{"model": "image captioner", "tokenizer": "word", "vocab_size": 1482, "encoder_mlp_ratio": 2.67, "encoder_head_dim": 32, "encoder_parallel_block": false, "encoder_width": 256, "encoder_positions": "sincos", "decoder_norm_position": "sandwich", "decoder_activation": "swiglu", "decoder_mlp_ratio": 2.67, "decoder_fused_qkv": false, "decoder_qk_norm": false, "decoder_positions": "sincos", "optimizer": "muon"}
Rows from block 3 of the text decoder, named by matrix and row number. Rows with one number belong to one attention dimension. Each number is 50 + 10 x the weight over its row's rms, rounded and kept within 0 to 99. All counts start at 0. After the name is the row's rms in percent of the matrix's.
# v: attention value (decoder.blocks.3.attn.v.weight, 192x192), inputs 96-191
# proj: attention output (decoder.blocks.3.attn.proj.weight, 192x192, transposed), outputs 96-191
v.39 084:37 50 51 65 44 41 54 36 53 47 40 47 51 58 74 57 32 35 35 49 55 50 44 60 60 57 52 35 50 48 54 60 61 49 56 39 39 32 54 44 48 42 49 47 60 50 39 51 53 46 34 50 51 47 39 48 44 56 70 61 47 57 63 55 51 68 55 54 38 56 45 60 43 37 76 62 49 62 52 49 63 49 44 65 46 41 45 29 54 43 62 48 55 69 54 33
v.40 092:61 60 57 57 45 58 30 48 40 47 51 55 51 55 40 44 60 44 49 52 43 50 45 40 59 60 47 64 55 61 36 63 60 54 53 60 42 58 45 77 52 58 70 55 51 44 42 48 36 50 51 44 59 67 33 42 47 65 49 61 46 52 50 61 39 28 55 39 39 41 29 61 60 48 60 50 66 49 60 69 54 39 52 65 42 44 49 61 44 47 36 39 67 66 50 36
v.41 086:67 40 38 40 28 46 61 43 69 33 44 70 60 38 60 54 27 52 43 55 59 44 60 44 58 51 52 54 51 23 41 32 51 63 34 72 59 29 57 58 52 64 38 56 48 36 43 47 53 59 62 39 34 44 59 64 71 62 48 63 34 38 58 56 63 53 52 58 52 46 45 41 58 60 56 54 63 44 49 33 64 46 37 49 62 41 55 55 46 45 67 43 48 63 67 60
v.42 088:51 44 41 68 55 49 42 62 33 50 65 62 60 49 43 33 45 55 41 62 24 66 56 26 50 58 42 57 44 47 48 53 34 32 57 41 39 49 65 49 57 42 48 58 44 39 62 44 60 65 69 50 48 48 59 50 55 60 33 49 67 29 43 64 52 48 64 30 62 58 47 55 50 56 62 59 30 69 56 45 37 47 49 54 45 50 46 50 69 41 50 53 45 63 49 52
v.43 089:37 68 42 52 51 43 55 53 39 54 62 42 62 42 51 64 42 42 38 52 50 55 41 48 52 44 51 50 70 37 48 57 59 42 41 49 41 58 58 66 63 42 46 70 65 56 42 67 50 52 36 53 54 53 48 36 37 46 38 40 32 51 39 57 46 47 63 48 46 63 56 60 44 48 54 52 53 44 53 77 30 52 64 51 57 68 41 57 39 53 68 52 54 38 44 48
v.44 089:36 39 57 62 47 43 54 56 47 28 50 61 41 54 54 46 67 49 59 28 49 58 40 37 50 50 59 67 63 62 62 40 78 36 52 50 30 50 69 43 65 58 30 48 55 44 48 54 49 62 46 53 54 44 53 32 40 51 49 47 70 27 49 56 44 64 61 48 69 48 58 71 53 35 55 49 36 46 39 41 38 49 41 45 48 52 54 43 49 38 54 61 38 41 40 33
v.45 080:42 66 59 42 37 52 45 58 50 46 45 48 41 38 44 49 68 48 49 63 55 49 58 51 58 49 69 54 56 57 43 34 60 51 41 43 56 54 52 35 46 48 44 63 56 69 41 36 42 39 49 48 65 49 45 57 54 53 59 62 42 60 65 46 35 47 45 52 46 16 51 36 72 61 40 42 67 39 59 58 52 52 41 38 45 57 42 43 46 51 50 48 50 68 51 47
v.46 092:52 52 31 51 56 47 35 51 47 64 30 62 44 60 48 27 56 41 52 50 34 45 48 69 50 71 28 49 44 49 74 53 33 64 60 49 29 44 69 53 55 47 45 53 50 48 67 45 44 57 68 55 35 57 55 58 51 36 55 55 61 48 62 37 44 51 30 53 46 57 45 58 51 55 38 35 43 48 53 49 47 56 77 55 39 41 50 38 65 50 45 34 36 44 42 61
v.47 091:43 46 58 45 58 52 49 74 40 45 36 54 52 40 55 62 52 67 37 53 61 70 64 42 54 56 44 53 43 44 57 69 54 50 41 43 33 60 58 53 44 45 56 55 45 51 53 48 43 48 55 48 69 43 62 52 55 49 38 50 58 57 41 35 47 45 51 55 42 40 49 59 29 37 55 47 30 50 68 48 57 51 59 40 52 57 59 52 51 44 43 33 53 62 42 54
v.48 107:42 51 43 52 50 79 39 40 56 54 69 35 47 54 50 56 44 56 43 60 48 50 44 49 48 64 43 48 50 48 57 67 44 49 54 46 51 51 50 62 61 53 54 50 49 50 51 63 36 68 66 37 61 66 47 32 40 34 40 43 43 55 41 42 39 64 40 51 45 52 47 57 51 49 42 47 47 50 64 45 46 60 44 48 41 61 63 36 30 48 65 47 48 55 40 50
v.49 091:43 56 48 55 52 38 59 49 31 61 51 29 47 56 53 52 45 44 62 61 53 39 57 33 57 57 45 52 49 57 52 49 53 58 60 35 38 49 36 58 38 40 45 44 34 35 57 35 60 65 53 40 53 47 51 60 36 55 57 52 50 60 66 32 38 47 54 40 51 60 53 86 65 47 46 39 34 60 65 56 45 66 49 33 63 36 53 58 62 37 53 52 64 63 41 43
v.50 109:54 53 53 61 48 38 54 37 54 52 51 45 54 50 31 65 53 52 54 52 31 50 59 41 57 53 36 62 36 48 48 41 39 40 33 52 37 60 53 38 68 63 55 65 34 61 45 53 59 43 44 33 51 50 52 35 45 59 42 41 45 24 47 61 37 27 54 37 47 63 38 66 63 47 54 43 57 48 44 42 46 45 50 50 59 37 51 55 62 54 58 58 54 45 40 72
v.51 101:49 56 46 42 42 39 38 52 64 60 45 45 52 47 53 54 53 42 45 47 71 51 44 33 53 37 67 47 31 40 43 42 42 58 63 50 46 52 59 39 42 67 66 55 39 37 51 40 55 49 42 53 58 43 51 58 52 64 44 47 41 48 47 55 58 39 55 59 62 55 49 57 53 51 54 53 69 60 33 64 62 55 47 56 38 45 35 64 67 45 33 55 44 46 34 60
v.52 108:51 34 51 65 38 53 31 66 73 35 47 59 45 52 35 53 22 59 57 60 53 49 60 33 51 58 36 59 53 36 45 34 56 58 63 65 42 51 40 36 39 57 47 38 62 66 31 50 46 50 60 56 41 43 65 44 58 66 57 66 55 44 55 47 49 42 61 62 54 42 60 35 42 56 59 43 57 54 44 53 57 54 43 54 50 45 37 54 57 44 65 47 43 50 48 31
v.53 094:79 45 38 40 55 55 58 60 52 53 55 42 59 48 48 69 55 50 49 58 53 59 40 42 33 47 55 66 48 45 44 50 57 43 59 37 56 55 38 49 55 56 33 30 57 70 36 71 45 59 49 59 30 50 29 53 32 20 50 54 52 51 55 38 42 47 48 43 48 49 49 35 49 37 30 59 55 58 50 53 51 68 65 39 42 46 41 43 59 54 59 44 53 45 67 40
v.54 107:55 40 64 47 62 58 48 59 43 49 40 57 36 38 77 51 39 34 56 22 49 63 40 35 42 45 52 46 47 45 43 60 58 50 49 62 57 34 44 45 59 63 58 43 38 50 43 56 55 51 47 40 30 56 46 44 60 56 56 74 43 52 41 32 54 49 61 32 70 35 47 43 48 49 44 56 59 46 28 50 68 66 57 50 42 46 67 53 58 54 47 40 46 44 56 55
v.55 112:58 61 52 41 42 41 53 49 58 44 67 41 54 51 66 55 53 52 59 43 58 43 51 58 50 39 51 39 31 54 56 44 62 45 58 43 59 43 42 53 49 35 43 50 47 48 48 54 70 28 54 55 45 52 51 54 48 39 62 53 55 49 42 33 57 55 36 52 64 58 61 48 56 52 54 73 54 51 54 41 62 51 54 34 39 42 35 51 63 43 56 42 56 56 62 66
v.56 107:61 57 63 34 61 41 72 50 49 41 58 39 46 62 66 47 48 56 63 46 56 29 63 65 54 23 48 54 35 37 52 38 51 52 52 60 67 41 43 48 34 40 47 51 47 43 51 62 48 37 55 45 55 43 46 52 59 63 47 33 58 47 49 45 56 53 38 64 53 62 62 56 62 52 62 49 31 45 56 51 50 38 39 54 46 42 37 57 58 49 30 54 44 58 38 58
v.57 110:57 45 30 49 31 49 42 48 44 41 48 55 55 40 59 42 53 67 51 52 55 49 53 48 46 31 64 48 53 45 53 53 45 70 52 44 51 44 54 54 49 55 41 60 57 38 37 42 43 52 29 57 45 67 56 53 40 58 64 41 63 65 55 32 37 57 44 47 59 47 55 44 65 72 51 53 55 58 48 58 66 41 66 46 48 49 40 51 47 46 37 64 52 64 63 30
v.58 121:52 59 79 49 55 58 54 71 59 33 54 35 41 64 55 52 47 52 55 49 64 40 63 48 62 28 59 37 54 55 35 44 60 66 47 63 44 47 53 55 34 38 24 39 48 58 39 69 40 40 51 50 63 51 39 67 46 56 73 46 29 58 44 31 65 46 43 49 57 51 62 47 42 44 49 61 48 51 45 52 41 51 43 37 43 70 52 48 72 28 35 53 61 39 51 50
v.59 094:67 40 50 71 59 46 53 61 57 54 60 57 53 43 43 56 48 43 45 41 33 51 42 30 50 66 48 46 63 66 68 57 37 56 47 54 46 36 42 30 50 63 42 48 37 52 34 43 46 48 49 63 55 43 42 51 40 43 58 65 42 57 51 50 59 56 66 40 48 44 39 33 49 44 38 62 54 51 40 55 58 51 42 35 61 51 69 35 73 56 71 64 72 51 52 47
v.60 098:71 65 49 41 50 47 52 45 56 43 41 31 38 51 53 43 54 43 51 45 42 70 61 58 50 68 39 59 72 34 43 62 39 54 35 67 59 42 46 53 59 54 64 55 39 62 49 41 62 45 47 46 49 38 52 50 42 27 52 46 46 54 51 58 70 60 44 58 52 49 45 58 69 48 48 52 60 45 46 45 44 41 28 20 41 52 70 43 62 52 41 55 64 49 44 50
v.61 101:48 44 64 43 49 77 54 58 62 46 55 66 43 54 54 46 56 51 47 56 42 54 56 61 53 49 50 59 44 48 67 45 24 49 65 44 53 51 52 43 29 40 47 39 33 47 52 77 52 58 30 39 55 39 36 43 56 47 61 50 70 62 46 55 44 45 47 63 65 47 57 44 58 29 60 32 59 44 41 46 39 38 60 61 65 51 58 39 53 36 51 33 57 65 39 44
v.62 096:55 33 70 42 57 38 52 43 44 48 51 33 45 52 54 29 43 44 47 55 58 38 63 62 53 51 39 45 49 34 74 35 43 47 49 55 48 39 50 31 73 43 25 47 56 49 49 42 48 39 57 56 42 35 54 53 55 47 59 49 62 49 61 38 41 53 57 47 35 55 65 31 41 59 63 63 56 61 50 70 29 30 48 61 48 62 62 55 54 40 61 47 45 52 32 37
v.63 102:48 47 66 39 60 58 40 41 52 36 53 38 57 62 31 45 61 48 49 48 57 59 57 56 56 45 58 49 44 56 38 21 58 60 60 72 45 58 39 33 48 49 45 53 63 54 49 48 42 35 60 56 55 53 42 46 49 53 43 45 47 62 57 51 54 48 48 43 62 50 80 38 51 54 46 42 56 44 46 65 44 43 52 46 29 30 59 39 57 42 51 26 46 48 57 56
v.64 096:64 58 51 36 49 31 52 64 64 48 62 61 57 64 42 52 75 73 51 42 44 53 49 59 58 48 43 50 48 41 68 59 56 56 46 34 53 58 55 64 52 41 51 40 56 37 47 37 50 51 44 65 54 43 65 58 39 46 49 31 39 25 46 39 58 63 33 53 45 38 26 56 49 44 53 43 69 54 54 54 58 52 60 40 42 55 41 52 53 42 27 48 40 51 55 29
v.133 113:48 56 47 50 46 53 57 62 46 48 52 58 64 50 47 52 60 37 34 66 59 73 50 46 67 55 53 59 24 52 53 55 33 52 52 48 34 48 68 68 52 42 46 54 71 45 58 56 42 29 34 51 45 46 45 43 52 34 66 56 55 61 52 59 53 42 35 37 45 54 45 47 37 49 70 49 61 51 46 56 37 50 62 59 52 37 51 50 69 52 61 54 57 56 52 52
v.134 099:41 44 56 55 45 40 61 37 54 45 47 38 48 53 37 41 51 60 63 39 50 46 53 58 60 27 50 37 45 51 42 53 47 48 57 55 45 55 40 43 58 39 45 46 56 53 48 48 65 28 52 57 74 33 54 63 53 63 44 50 57 59 41 34 65 36 58 46 50 43 60 56 44 64 66 45 57 57 54 41 44 30 52 50 45 52 47 50 44 42 26 39 60 42 35 58
v.135 110:50 38 54 58 52 55 48 52 37 53 47 40 53 61 48 45 49 48 37 72 51 44 45 29 54 45 65 40 40 46 64 39 48 40 43 40 42 60 30 45 43 57 45 53 51 53 68 56 59 39 60 44 38 68 50 63 52 73 35 61 33 64 66 55 55 42 57 48 42 54 56 49 61 42 73 70 45 48 47 35 53 52 37 52 49 47 28 61 43 37 53 41 55 60 45 39
v.136 098:40 47 65 57 62 44 58 75 32 61 61 45 49 62 53 42 55 40 60 30 66 51 54 46 53 57 51 51 58 37 41 43 46 58 39 55 44 70 43 43 40 75 51 52 50 58 56 54 56 30 48 67 51 53 61 53 48 57 41 56 58 68 39 44 70 56 47 59 34 57 31 48 61 55 53 42 44 63 50 28 43 47 49 47 49 62 55 37 49 56 50 39 57 40 45 58
v.137 106:49 49 49 57 54 45 53 50 39 56 42 51 44 63 66 48 45 38 44 48 56 74 42 37 62 66 36 49 67 51 40 57 50 43 25 40 49 63 54 48 62 49 58 63 42 65 52 39 68 61 50 50 55 53 38 60 67 51 42 36 51 64 49 67 53 49 48 24 61 46 46 77 65 46 37 41 61 58 48 46 45 57 38 37 33 49 63 61 54 40 49 38 51 41 56 53
v.138 109:43 57 45 59 37 46 36 72 64 52 59 57 53 38 43 60 39 58 45 37 56 54 53 40 41 47 38 56 67 42 32 55 32 60 61 50 64 40 49 53 55 55 49 35 47 47 16 50 49 60 29 56 38 51 56 57 57 48 58 67 38 47 60 54 57 49 51 44 57 61 64 48 65 50 42 51 47 40 55 35 57 45 52 40 41 67 49 53 47 52 53 29 51 49 50 53
v.139 107:67 63 48 48 46 71 64 54 59 38 42 28 30 40 56 48 31 42 53 53 50 62 55 58 37 38 43 42 47 63 35 56 53 62 56 60 65 46 48 54 56 50 68 57 56 36 46 47 69 58 46 45 73 48 47 48 35 34 59 46 54 74 39 59 54 61 57 41 51 40 50 47 54 51 56 58 53 39 40 47 68 38 52 43 51 48 48 49 38 45 72 54 34 41 67 51
v.140 103:68 45 33 69 42 55 44 51 49 81 40 51 53 46 42 48 64 46 39 54 25 59 48 55 40 62 36 60 72 42 70 64 54 47 33 54 49 54 46 45 51 60 53 54 46 47 54 58 48 65 58 43 39 56 48 46 41 55 31 51 51 51 45 58 68 69 52 34 40 45 43 61 51 49 51 58 44 37 39 37 46 48 46 71 55 52 58 50 45 37 38 32 46 65 52 43
v.141 106:49 36 36 26 47 64 48 33 67 65 42 64 37 38 57 55 62 42 46 65 50 44 46 42 44 76 51 35 57 58 48 64 47 41 55 41 40 53 48 46 40 49 74 40 53 55 59 38 44 45 46 45 47 59 58 37 45 38 41 62 48 39 55 48 60 45 58 44 54 67 50 48 49 35 39 45 39 61 74 62 53 68 57 52 30 62 53 54 58 55 53 38 42 55 47 50
proj.39 087:72 45 55 41 52 39 53 54 46 54 37 61 53 48 46 38 64 58 67 43 56 49 47 38 50 38 55 61 53 41 37 43 43 67 28 64 62 67 50 50 45 53 42 53 32 60 35 53 75 47 52 46 37 32 51 40 47 49 37 51 50 34 61 55 79 35 39 57 50 51 40 44 61 55 45 49 50 57 50 56 45 61 45 46 49 46 44 49 66 55 42 45 66 41 45 34
proj.40 099:42 50 43 52 53 32 32 64 57 45 46 46 38 41 50 36 50 35 52 47 41 37 50 55 49 38 54 47 60 55 66 57 31 54 37 44 36 52 48 44 45 34 51 60 51 63 60 35 67 44 45 49 45 50 66 51 48 44 48 43 61 39 53 36 56 52 44 43 65 55 38 43 64 59 43 49 40 66 44 50 44 38 62 47 55 48 36 41 47 57 55 75 35 55 72 51
proj.41 089:47 43 48 55 56 55 58 62 53 53 36 47 48 54 56 49 41 43 57 44 61 68 54 43 51 61 54 40 49 56 31 61 46 63 51 37 55 59 49 60 57 47 48 42 43 47 52 47 44 54 41 36 76 47 36 54 23 50 36 33 37 50 57 41 55 53 57 52 60 49 59 44 56 42 47 66 59 40 58 63 38 65 40 48 48 53 59 46 36 47 59 50 56 40 35 35
proj.42 088:54 41 42 45 44 62 59 47 56 59 54 56 51 64 50 64 55 38 49 45 63 24 45 63 39 42 52 49 50 65 60 60 70 62 45 42 58 56 54 70 64 48 71 51 57 44 57 55 58 57 39 42 67 61 41 71 50 45 45 49 53 41 49 40 33 57 53 47 42 42 39 56 61 57 48 40 54 47 35 53 50 66 61 40 66 47 39 41 37 31 45 50 56 49 51 69
proj.43 089:58 50 54 37 50 55 37 70 49 51 42 57 58 49 50 46 47 59 58 62 38 53 43 60 45 58 68 60 50 62 35 47 34 52 33 37 63 40 62 33 73 64 49 52 43 33 51 48 64 51 58 40 52 57 49 68 74 52 51 41 44 41 39 39 46 62 28 50 40 49 45 42 58 53 45 47 57 62 48 29 51 50 51 50 49 53 45 47 48 54 54 55 39 47 47 50
proj.44 091:60 64 46 39 59 51 46 48 48 51 60 42 68 66 53 64 51 59 29 53 58 55 32 52 44 46 34 44 36 52 45 50 36 53 60 57 64 45 58 42 30 56 58 40 56 34 48 48 36 47 54 59 40 52 43 50 40 58 55 55 61 50 57 43 43 55 42 50 47 35 74 64 49 60 48 43 57 63 43 67 57 68 71 52 57 38 52 45 61 50 46 37 60 37 59 63
proj.45 082:45 62 45 65 36 65 56 42 52 50 51 50 49 53 65 52 39 55 46 40 36 68 45 47 52 56 48 34 48 49 67 49 53 48 61 51 54 46 38 68 50 47 40 27 52 52 64 57 32 47 58 57 38 46 57 35 45 51 65 60 51 45 44 45 34 45 50 37 62 60 51 49 48 42 58 43 35 69 40 30 54 42 50 45 36 45 47 39 68 36 53 52 50 55 46 42
proj.46 092:58 59 59 67 60 54 43 62 58 35 76 44 55 44 46 47 54 60 39 61 47 30 47 29 49 37 64 37 48 42 48 40 69 65 53 47 50 71 26 49 57 49 49 47 51 60 27 49 49 44 50 38 66 46 28 42 48 59 34 59 52 52 47 52 50 39 62 42 51 42 55 39 38 57 46 57 59 40 66 58 59 51 52 50 54 44 29 55 35 24 54 53 62 53 54 38
proj.47 095:47 46 33 45 48 36 40 31 52 46 63 48 56 66 45 59 48 36 42 48 32 38 52 49 39 53 48 60 60 47 42 60 38 32 50 52 56 60 42 45 32 46 48 40 70 45 54 42 53 40 47 45 48 71 53 40 53 45 48 50 39 56 52 59 51 54 49 67 40 64 50 40 66 56 59 50 71 60 40 38 43 53 54 44 68 45 57 64 28 60 70 56 43 48 63 60
proj.48 115:50 39 36 53 56 36 62 56 48 44 34 47 63 59 61 65 48 41 50 53 65 60 48 50 47 44 45 41 26 54 55 35 45 45 56 38 57 32 53 26 49 48 41 44 50 53 49 46 70 40 46 52 48 37 61 54 59 63 38 64 34 42 57 62 42 36 39 42 43 40 43 41 57 44 53 52 64 43 54 75 44 48 35 51 50 38 59 65 48 54 58 53 51 59 43 54
proj.49 091:60 52 54 51 53 51 35 61 73 63 50 55 46 50 52 54 58 47 49 59 40 45 40 42 28 47 51 54 59 50 64 58 62 38 37 61 59 45 61 56 51 46 45 55 54 62 49 54 46 33 51 39 67 51 56 57 56 44 51 58 43 29 40 62 53 32 38 61 57 58 36 40 29 47 46 51 64 42 30 59 62 55 53 66 58 57 36 47 32 51 33 45 50 28 35 47
proj.50 104:40 37 30 52 52 60 42 74 58 36 51 56 34 55 56 51 39 49 49 52 60 62 51 47 39 45 66 54 41 62 55 50 59 55 61 53 46 35 42 68 39 33 56 53 53 62 58 62 41 68 45 44 53 35 59 53 45 45 53 48 72 69 49 55 39 72 59 45 42 34 59 43 33 32 43 62 47 60 58 80 61 61 56 55 57 55 48 47 64 37 31 36 56 53 50 38
proj.51 105:47 47 37 63 45 45 49 39 43 33 59 50 54 33 39 42 41 60 45 61 30 46 34 66 44 55 40 53 71 44 53 70 59 45 31 43 55 63 60 48 52 52 55 44 55 54 45 53 44 60 59 57 50 56 48 42 60 42 54 60 56 47 53 27 42 45 49 44 36 55 36 47 37 54 64 44 41 42 51 49 42 40 48 70 72 46 44 54 48 26 58 49 53 53 58 49
proj.52 108:54 57 32 36 37 42 50 32 51 68 53 47 55 53 53 67 49 56 52 30 42 47 36 65 41 29 56 55 46 48 57 61 33 38 60 47 46 32 56 55 54 42 67 54 53 31 58 54 50 61 57 61 62 36 52 43 50 47 38 38 56 62 64 67 60 66 49 45 54 42 35 53 48 54 47 67 50 43 49 35 39 51 51 52 53 54 64 51 45 60 71 53 40 40 56 54
proj.53 091:42 50 37 53 40 58 62 38 58 56 56 58 40 48 49 41 48 58 39 49 59 42 47 66 43 43 56 48 63 47 49 40 56 61 65 50 64 45 63 42 40 48 52 38 42 30 54 48 54 44 54 48 51 37 56 63 52 62 56 23 45 52 48 56 51 53 32 60 60 47 48 53 43 58 56 47 48 42 54 66 45 53 61 33 44 75 55 46 41 49 41 43 50 61 39 54
proj.54 104:42 64 36 66 48 46 42 43 52 43 55 37 69 58 30 45 61 68 28 65 61 41 49 58 69 49 51 44 26 67 53 47 62 60 62 53 52 60 52 54 47 28 50 64 62 29 53 59 42 57 54 50 47 52 46 51 36 54 46 38 54 43 41 58 61 60 46 57 14 43 63 56 27 56 66 51 44 39 54 51 43 24 39 43 64 57 57 53 49 55 58 38 50 51 57 44
proj.55 112:45 41 54 52 69 47 46 58 46 48 53 59 52 55 37 44 57 76 62 57 44 44 51 45 49 53 44 57 63 41 46 57 50 50 47 41 44 59 33 63 56 54 57 49 46 46 51 53 41 65 38 45 50 47 45 46 47 51 48 45 48 45 44 50 62 37 67 49 32 54 36 52 34 50 35 28 36 36 55 54 57 52 52 63 48 55 54 43 50 67 45 48 42 56 54 36
proj.56 106:43 43 57 51 45 66 50 35 61 55 41 60 57 45 58 54 56 45 44 57 37 56 37 27 38 80 52 45 59 71 50 68 27 44 51 46 31 39 45 62 68 50 61 53 51 50 48 46 40 65 44 44 44 64 65 50 39 52 52 51 38 50 43 33 48 59 70 46 42 42 46 44 58 44 36 58 50 44 45 36 60 32 47 59 47 45 64 33 52 44 65 39 45 50 59 35
proj.57 104:49 42 68 47 62 56 39 43 43 62 53 72 63 52 41 41 54 51 58 52 46 46 48 48 49 63 45 51 47 51 48 65 75 32 56 44 64 42 50 37 39 46 54 49 37 58 67 54 40 39 58 36 47 55 54 46 58 40 49 55 30 51 39 62 56 55 45 42 65 56 38 60 37 33 49 56 36 41 60 41 51 61 45 36 52 48 61 60 61 67 46 39 60 42 41 64
proj.58 119:51 40 67 46 51 44 44 32 57 67 52 57 50 34 52 56 62 48 64 55 52 54 43 53 57 74 52 60 59 42 62 63 48 46 64 37 48 52 56 52 49 66 56 48 44 49 60 59 50 53 46 56 41 64 56 34 39 44 36 40 62 42 51 56 61 55 59 52 47 51 33 50 51 52 50 29 26 41 43 36 70 25 51 55 56 56 55 57 37 65 42 53 40 61 51 50
proj.59 095:55 44 46 49 37 53 47 58 43 50 45 50 48 51 40 42 56 49 53 44 67 50 59 61 56 26 48 49 40 35 45 44 67 65 53 54 64 51 51 41 46 50 46 54 45 46 46 56 35 56 64 48 39 35 56 45 36 52 49 22 57 57 53 78 49 54 40 60 36 40 58 56 55 58 53 39 26 62 65 75 46 52 47 59 46 56 51 53 52 46 35 37 40 62 57 46
proj.60 094:42 44 42 63 44 68 57 44 50 46 53 53 62 60 36 55 49 52 45 71 63 44 40 57 45 38 73 39 38 66 44 43 49 52 61 47 37 57 50 49 45 53 51 32 48 51 45 49 32 68 61 38 60 57 54 30 49 45 63 36 60 46 23 44 30 44 44 64 59 69 47 41 49 53 61 39 44 75 51 61 63 54 52 67 59 37 31 53 45 59 53 31 47 50 59 45
proj.61 105:42 57 55 41 50 46 37 33 34 50 51 37 59 51 38 45 51 49 63 48 62 62 58 34 58 51 56 51 52 56 41 54 69 49 36 52 46 50 45 51 56 79 54 63 62 41 54 48 57 47 47 63 58 57 47 42 57 56 27 46 28 53 43 51 71 54 59 39 55 52 47 49 39 66 61 56 63 52 46 48 66 55 37 35 47 59 55 55 36 56 43 50 35 31 46 43
proj.62 094:59 58 33 42 54 52 47 60 61 45 58 56 51 35 55 50 70 48 53 19 43 57 42 34 41 47 59 51 51 74 32 65 52 54 35 65 45 64 50 57 49 46 72 60 37 52 54 47 49 60 43 41 48 59 55 55 55 51 37 47 43 38 54 69 47 61 52 49 56 36 48 81 54 40 30 43 55 43 60 51 59 61 51 35 39 50 47 32 53 56 45 52 50 47 73 64
proj.63 107:49 61 38 46 46 48 46 37 48 57 48 62 48 36 46 59 57 61 68 63 60 58 50 54 46 50 42 46 56 42 40 67 39 35 60 39 49 43 60 57 61 53 68 41 36 33 61 72 46 60 42 54 50 55 42 36 60 45 36 54 63 55 47 52 53 54 37 50 44 45 28 62 44 47 64 37 54 54 42 48 60 50 52 51 58 80 53 49 50 52 50 61 47 67 52 47
proj.64 096:34 56 57 46 60 49 61 39 64 54 52 48 48 41 56 40 32 40 56 59 68 31 49 46 53 53 59 51 55 45 40 42 49 47 54 51 47 44 51 53 53 38 51 44 40 48 44 49 43 47 50 45 38 68 53 37 70 59 55 63 50 61 38 48 39 32 51 64 56 69 69 55 38 41 53 48 23 40 60 47 44 44 64 72 44 47 49 56 45 45 59 49 65 48 48 76
proj.133 124:59 56 39 50 41 49 44 35 49 51 53 50 42 37 41 46 61 42 57 39 42 25 56 40 30 38 41 59 78 40 45 64 57 40 58 53 65 66 46 33 42 57 58 36 39 73 54 62 70 63 36 48 48 46 49 36 65 35 41 49 50 46 49 56 41 54 74 57 54 47 58 50 45 60 40 27 44 45 62 47 54 57 45 44 56 62 64 47 51 53 36 40 48 60 48 51
proj.134 101:45 47 48 60 63 61 48 78 49 61 50 47 54 50 32 43 39 24 53 47 58 50 49 40 47 70 65 57 42 47 58 38 63 45 56 39 61 47 47 68 56 62 59 67 51 60 41 44 61 63 49 50 39 53 53 57 53 41 59 52 47 48 54 65 35 67 44 48 40 61 36 50 34 46 51 60 50 41 56 42 40 63 52 55 40 49 43 52 44 53 68 40 43 58 50 36
proj.135 112:61 45 48 52 37 59 55 57 40 46 54 50 50 66 57 45 46 55 79 42 39 60 53 56 41 49 46 52 54 52 38 43 49 48 31 61 65 40 57 65 61 52 50 57 56 48 51 57 54 57 57 31 57 58 36 58 64 51 40 42 62 56 46 60 27 60 51 46 62 42 46 53 41 49 42 48 64 33 57 48 46 42 49 49 70 49 60 36 34 38 36 42 53 52 57 48
proj.136 100:58 36 59 67 52 63 49 37 59 40 68 39 61 66 42 49 41 44 55 44 42 56 60 41 61 55 48 31 54 51 41 59 63 42 45 53 51 46 50 39 46 41 42 33 33 42 42 33 45 41 60 29 51 46 37 48 41 61 59 52 51 51 75 61 49 47 56 59 50 42 63 50 35 38 53 47 58 46 51 68 61 68 47 54 72 48 58 51 50 48 57 58 35 29 58 55
proj.137 100:41 51 39 62 59 43 40 63 51 50 51 37 54 59 59 58 47 51 54 50 62 37 56 64 55 49 70 43 43 59 54 35 69 68 54 45 67 51 44 56 39 57 36 26 45 39 61 33 73 44 53 56 45 49 33 57 19 60 54 49 45 44 57 45 55 46 53 42 36 58 62 35 47 51 63 52 55 52 48 60 46 72 48 53 75 55 31 45 48 52 36 46 63 47 48 48
proj.138 108:55 52 56 39 43 56 60 19 46 42 40 41 69 54 50 44 55 44 56 58 50 51 48 52 57 54 48 35 36 50 58 39 40 39 60 45 38 49 58 54 58 40 62 65 38 47 67 35 64 46 59 53 44 40 50 31 39 66 38 45 48 46 28 59 60 47 46 50 53 56 39 53 37 41 67 41 52 64 48 70 53 51 65 57 45 42 63 76 66 60 40 69 43 31 49 46
proj.139 105:38 48 59 59 58 31 45 45 49 67 46 49 64 56 36 37 53 70 53 47 50 41 52 56 47 67 67 58 44 50 56 36 58 51 33 52 21 57 67 44 35 60 41 45 47 59 63 44 29 52 51 53 47 62 65 63 66 50 50 51 42 36 66 35 42 37 45 68 46 53 56 37 47 52 50 46 53 38 49 53 37 68 65 47 53 30 57 54 63 41 36 56 54 63 41 48
proj.140 101:40 45 75 42 47 50 41 54 49 45 56 45 42 51 54 45 58 54 62 45 45 50 49 45 48 53 69 62 40 65 58 40 49 46 67 56 52 27 54 44 48 47 52 38 61 36 53 62 41 49 48 49 40 55 61 60 54 35 62 47 65 59 45 50 42 54 55 59 49 44 68 35 64 48 60 51 60 65 46 57 43 46 44 71 67 58 36 58 54 52 56 62 46 50 26 66
proj.141 108:54 43 52 43 40 35 54 62 61 39 48 61 44 51 56 56 44 34 48 64 51 64 46 75 53 30 46 62 46 39 51 47 48 63 50 68 55 69 48 67 45 47 52 50 53 45 45 46 52 41 58 68 47 60 43 32 63 40 46 52 48 52 39 53 51 52 45 31 39 63 23 46 54 52 64 52 60 61 38 55 66 52 41 66 65 60 58 43 50 43 61 66 66 61 54 55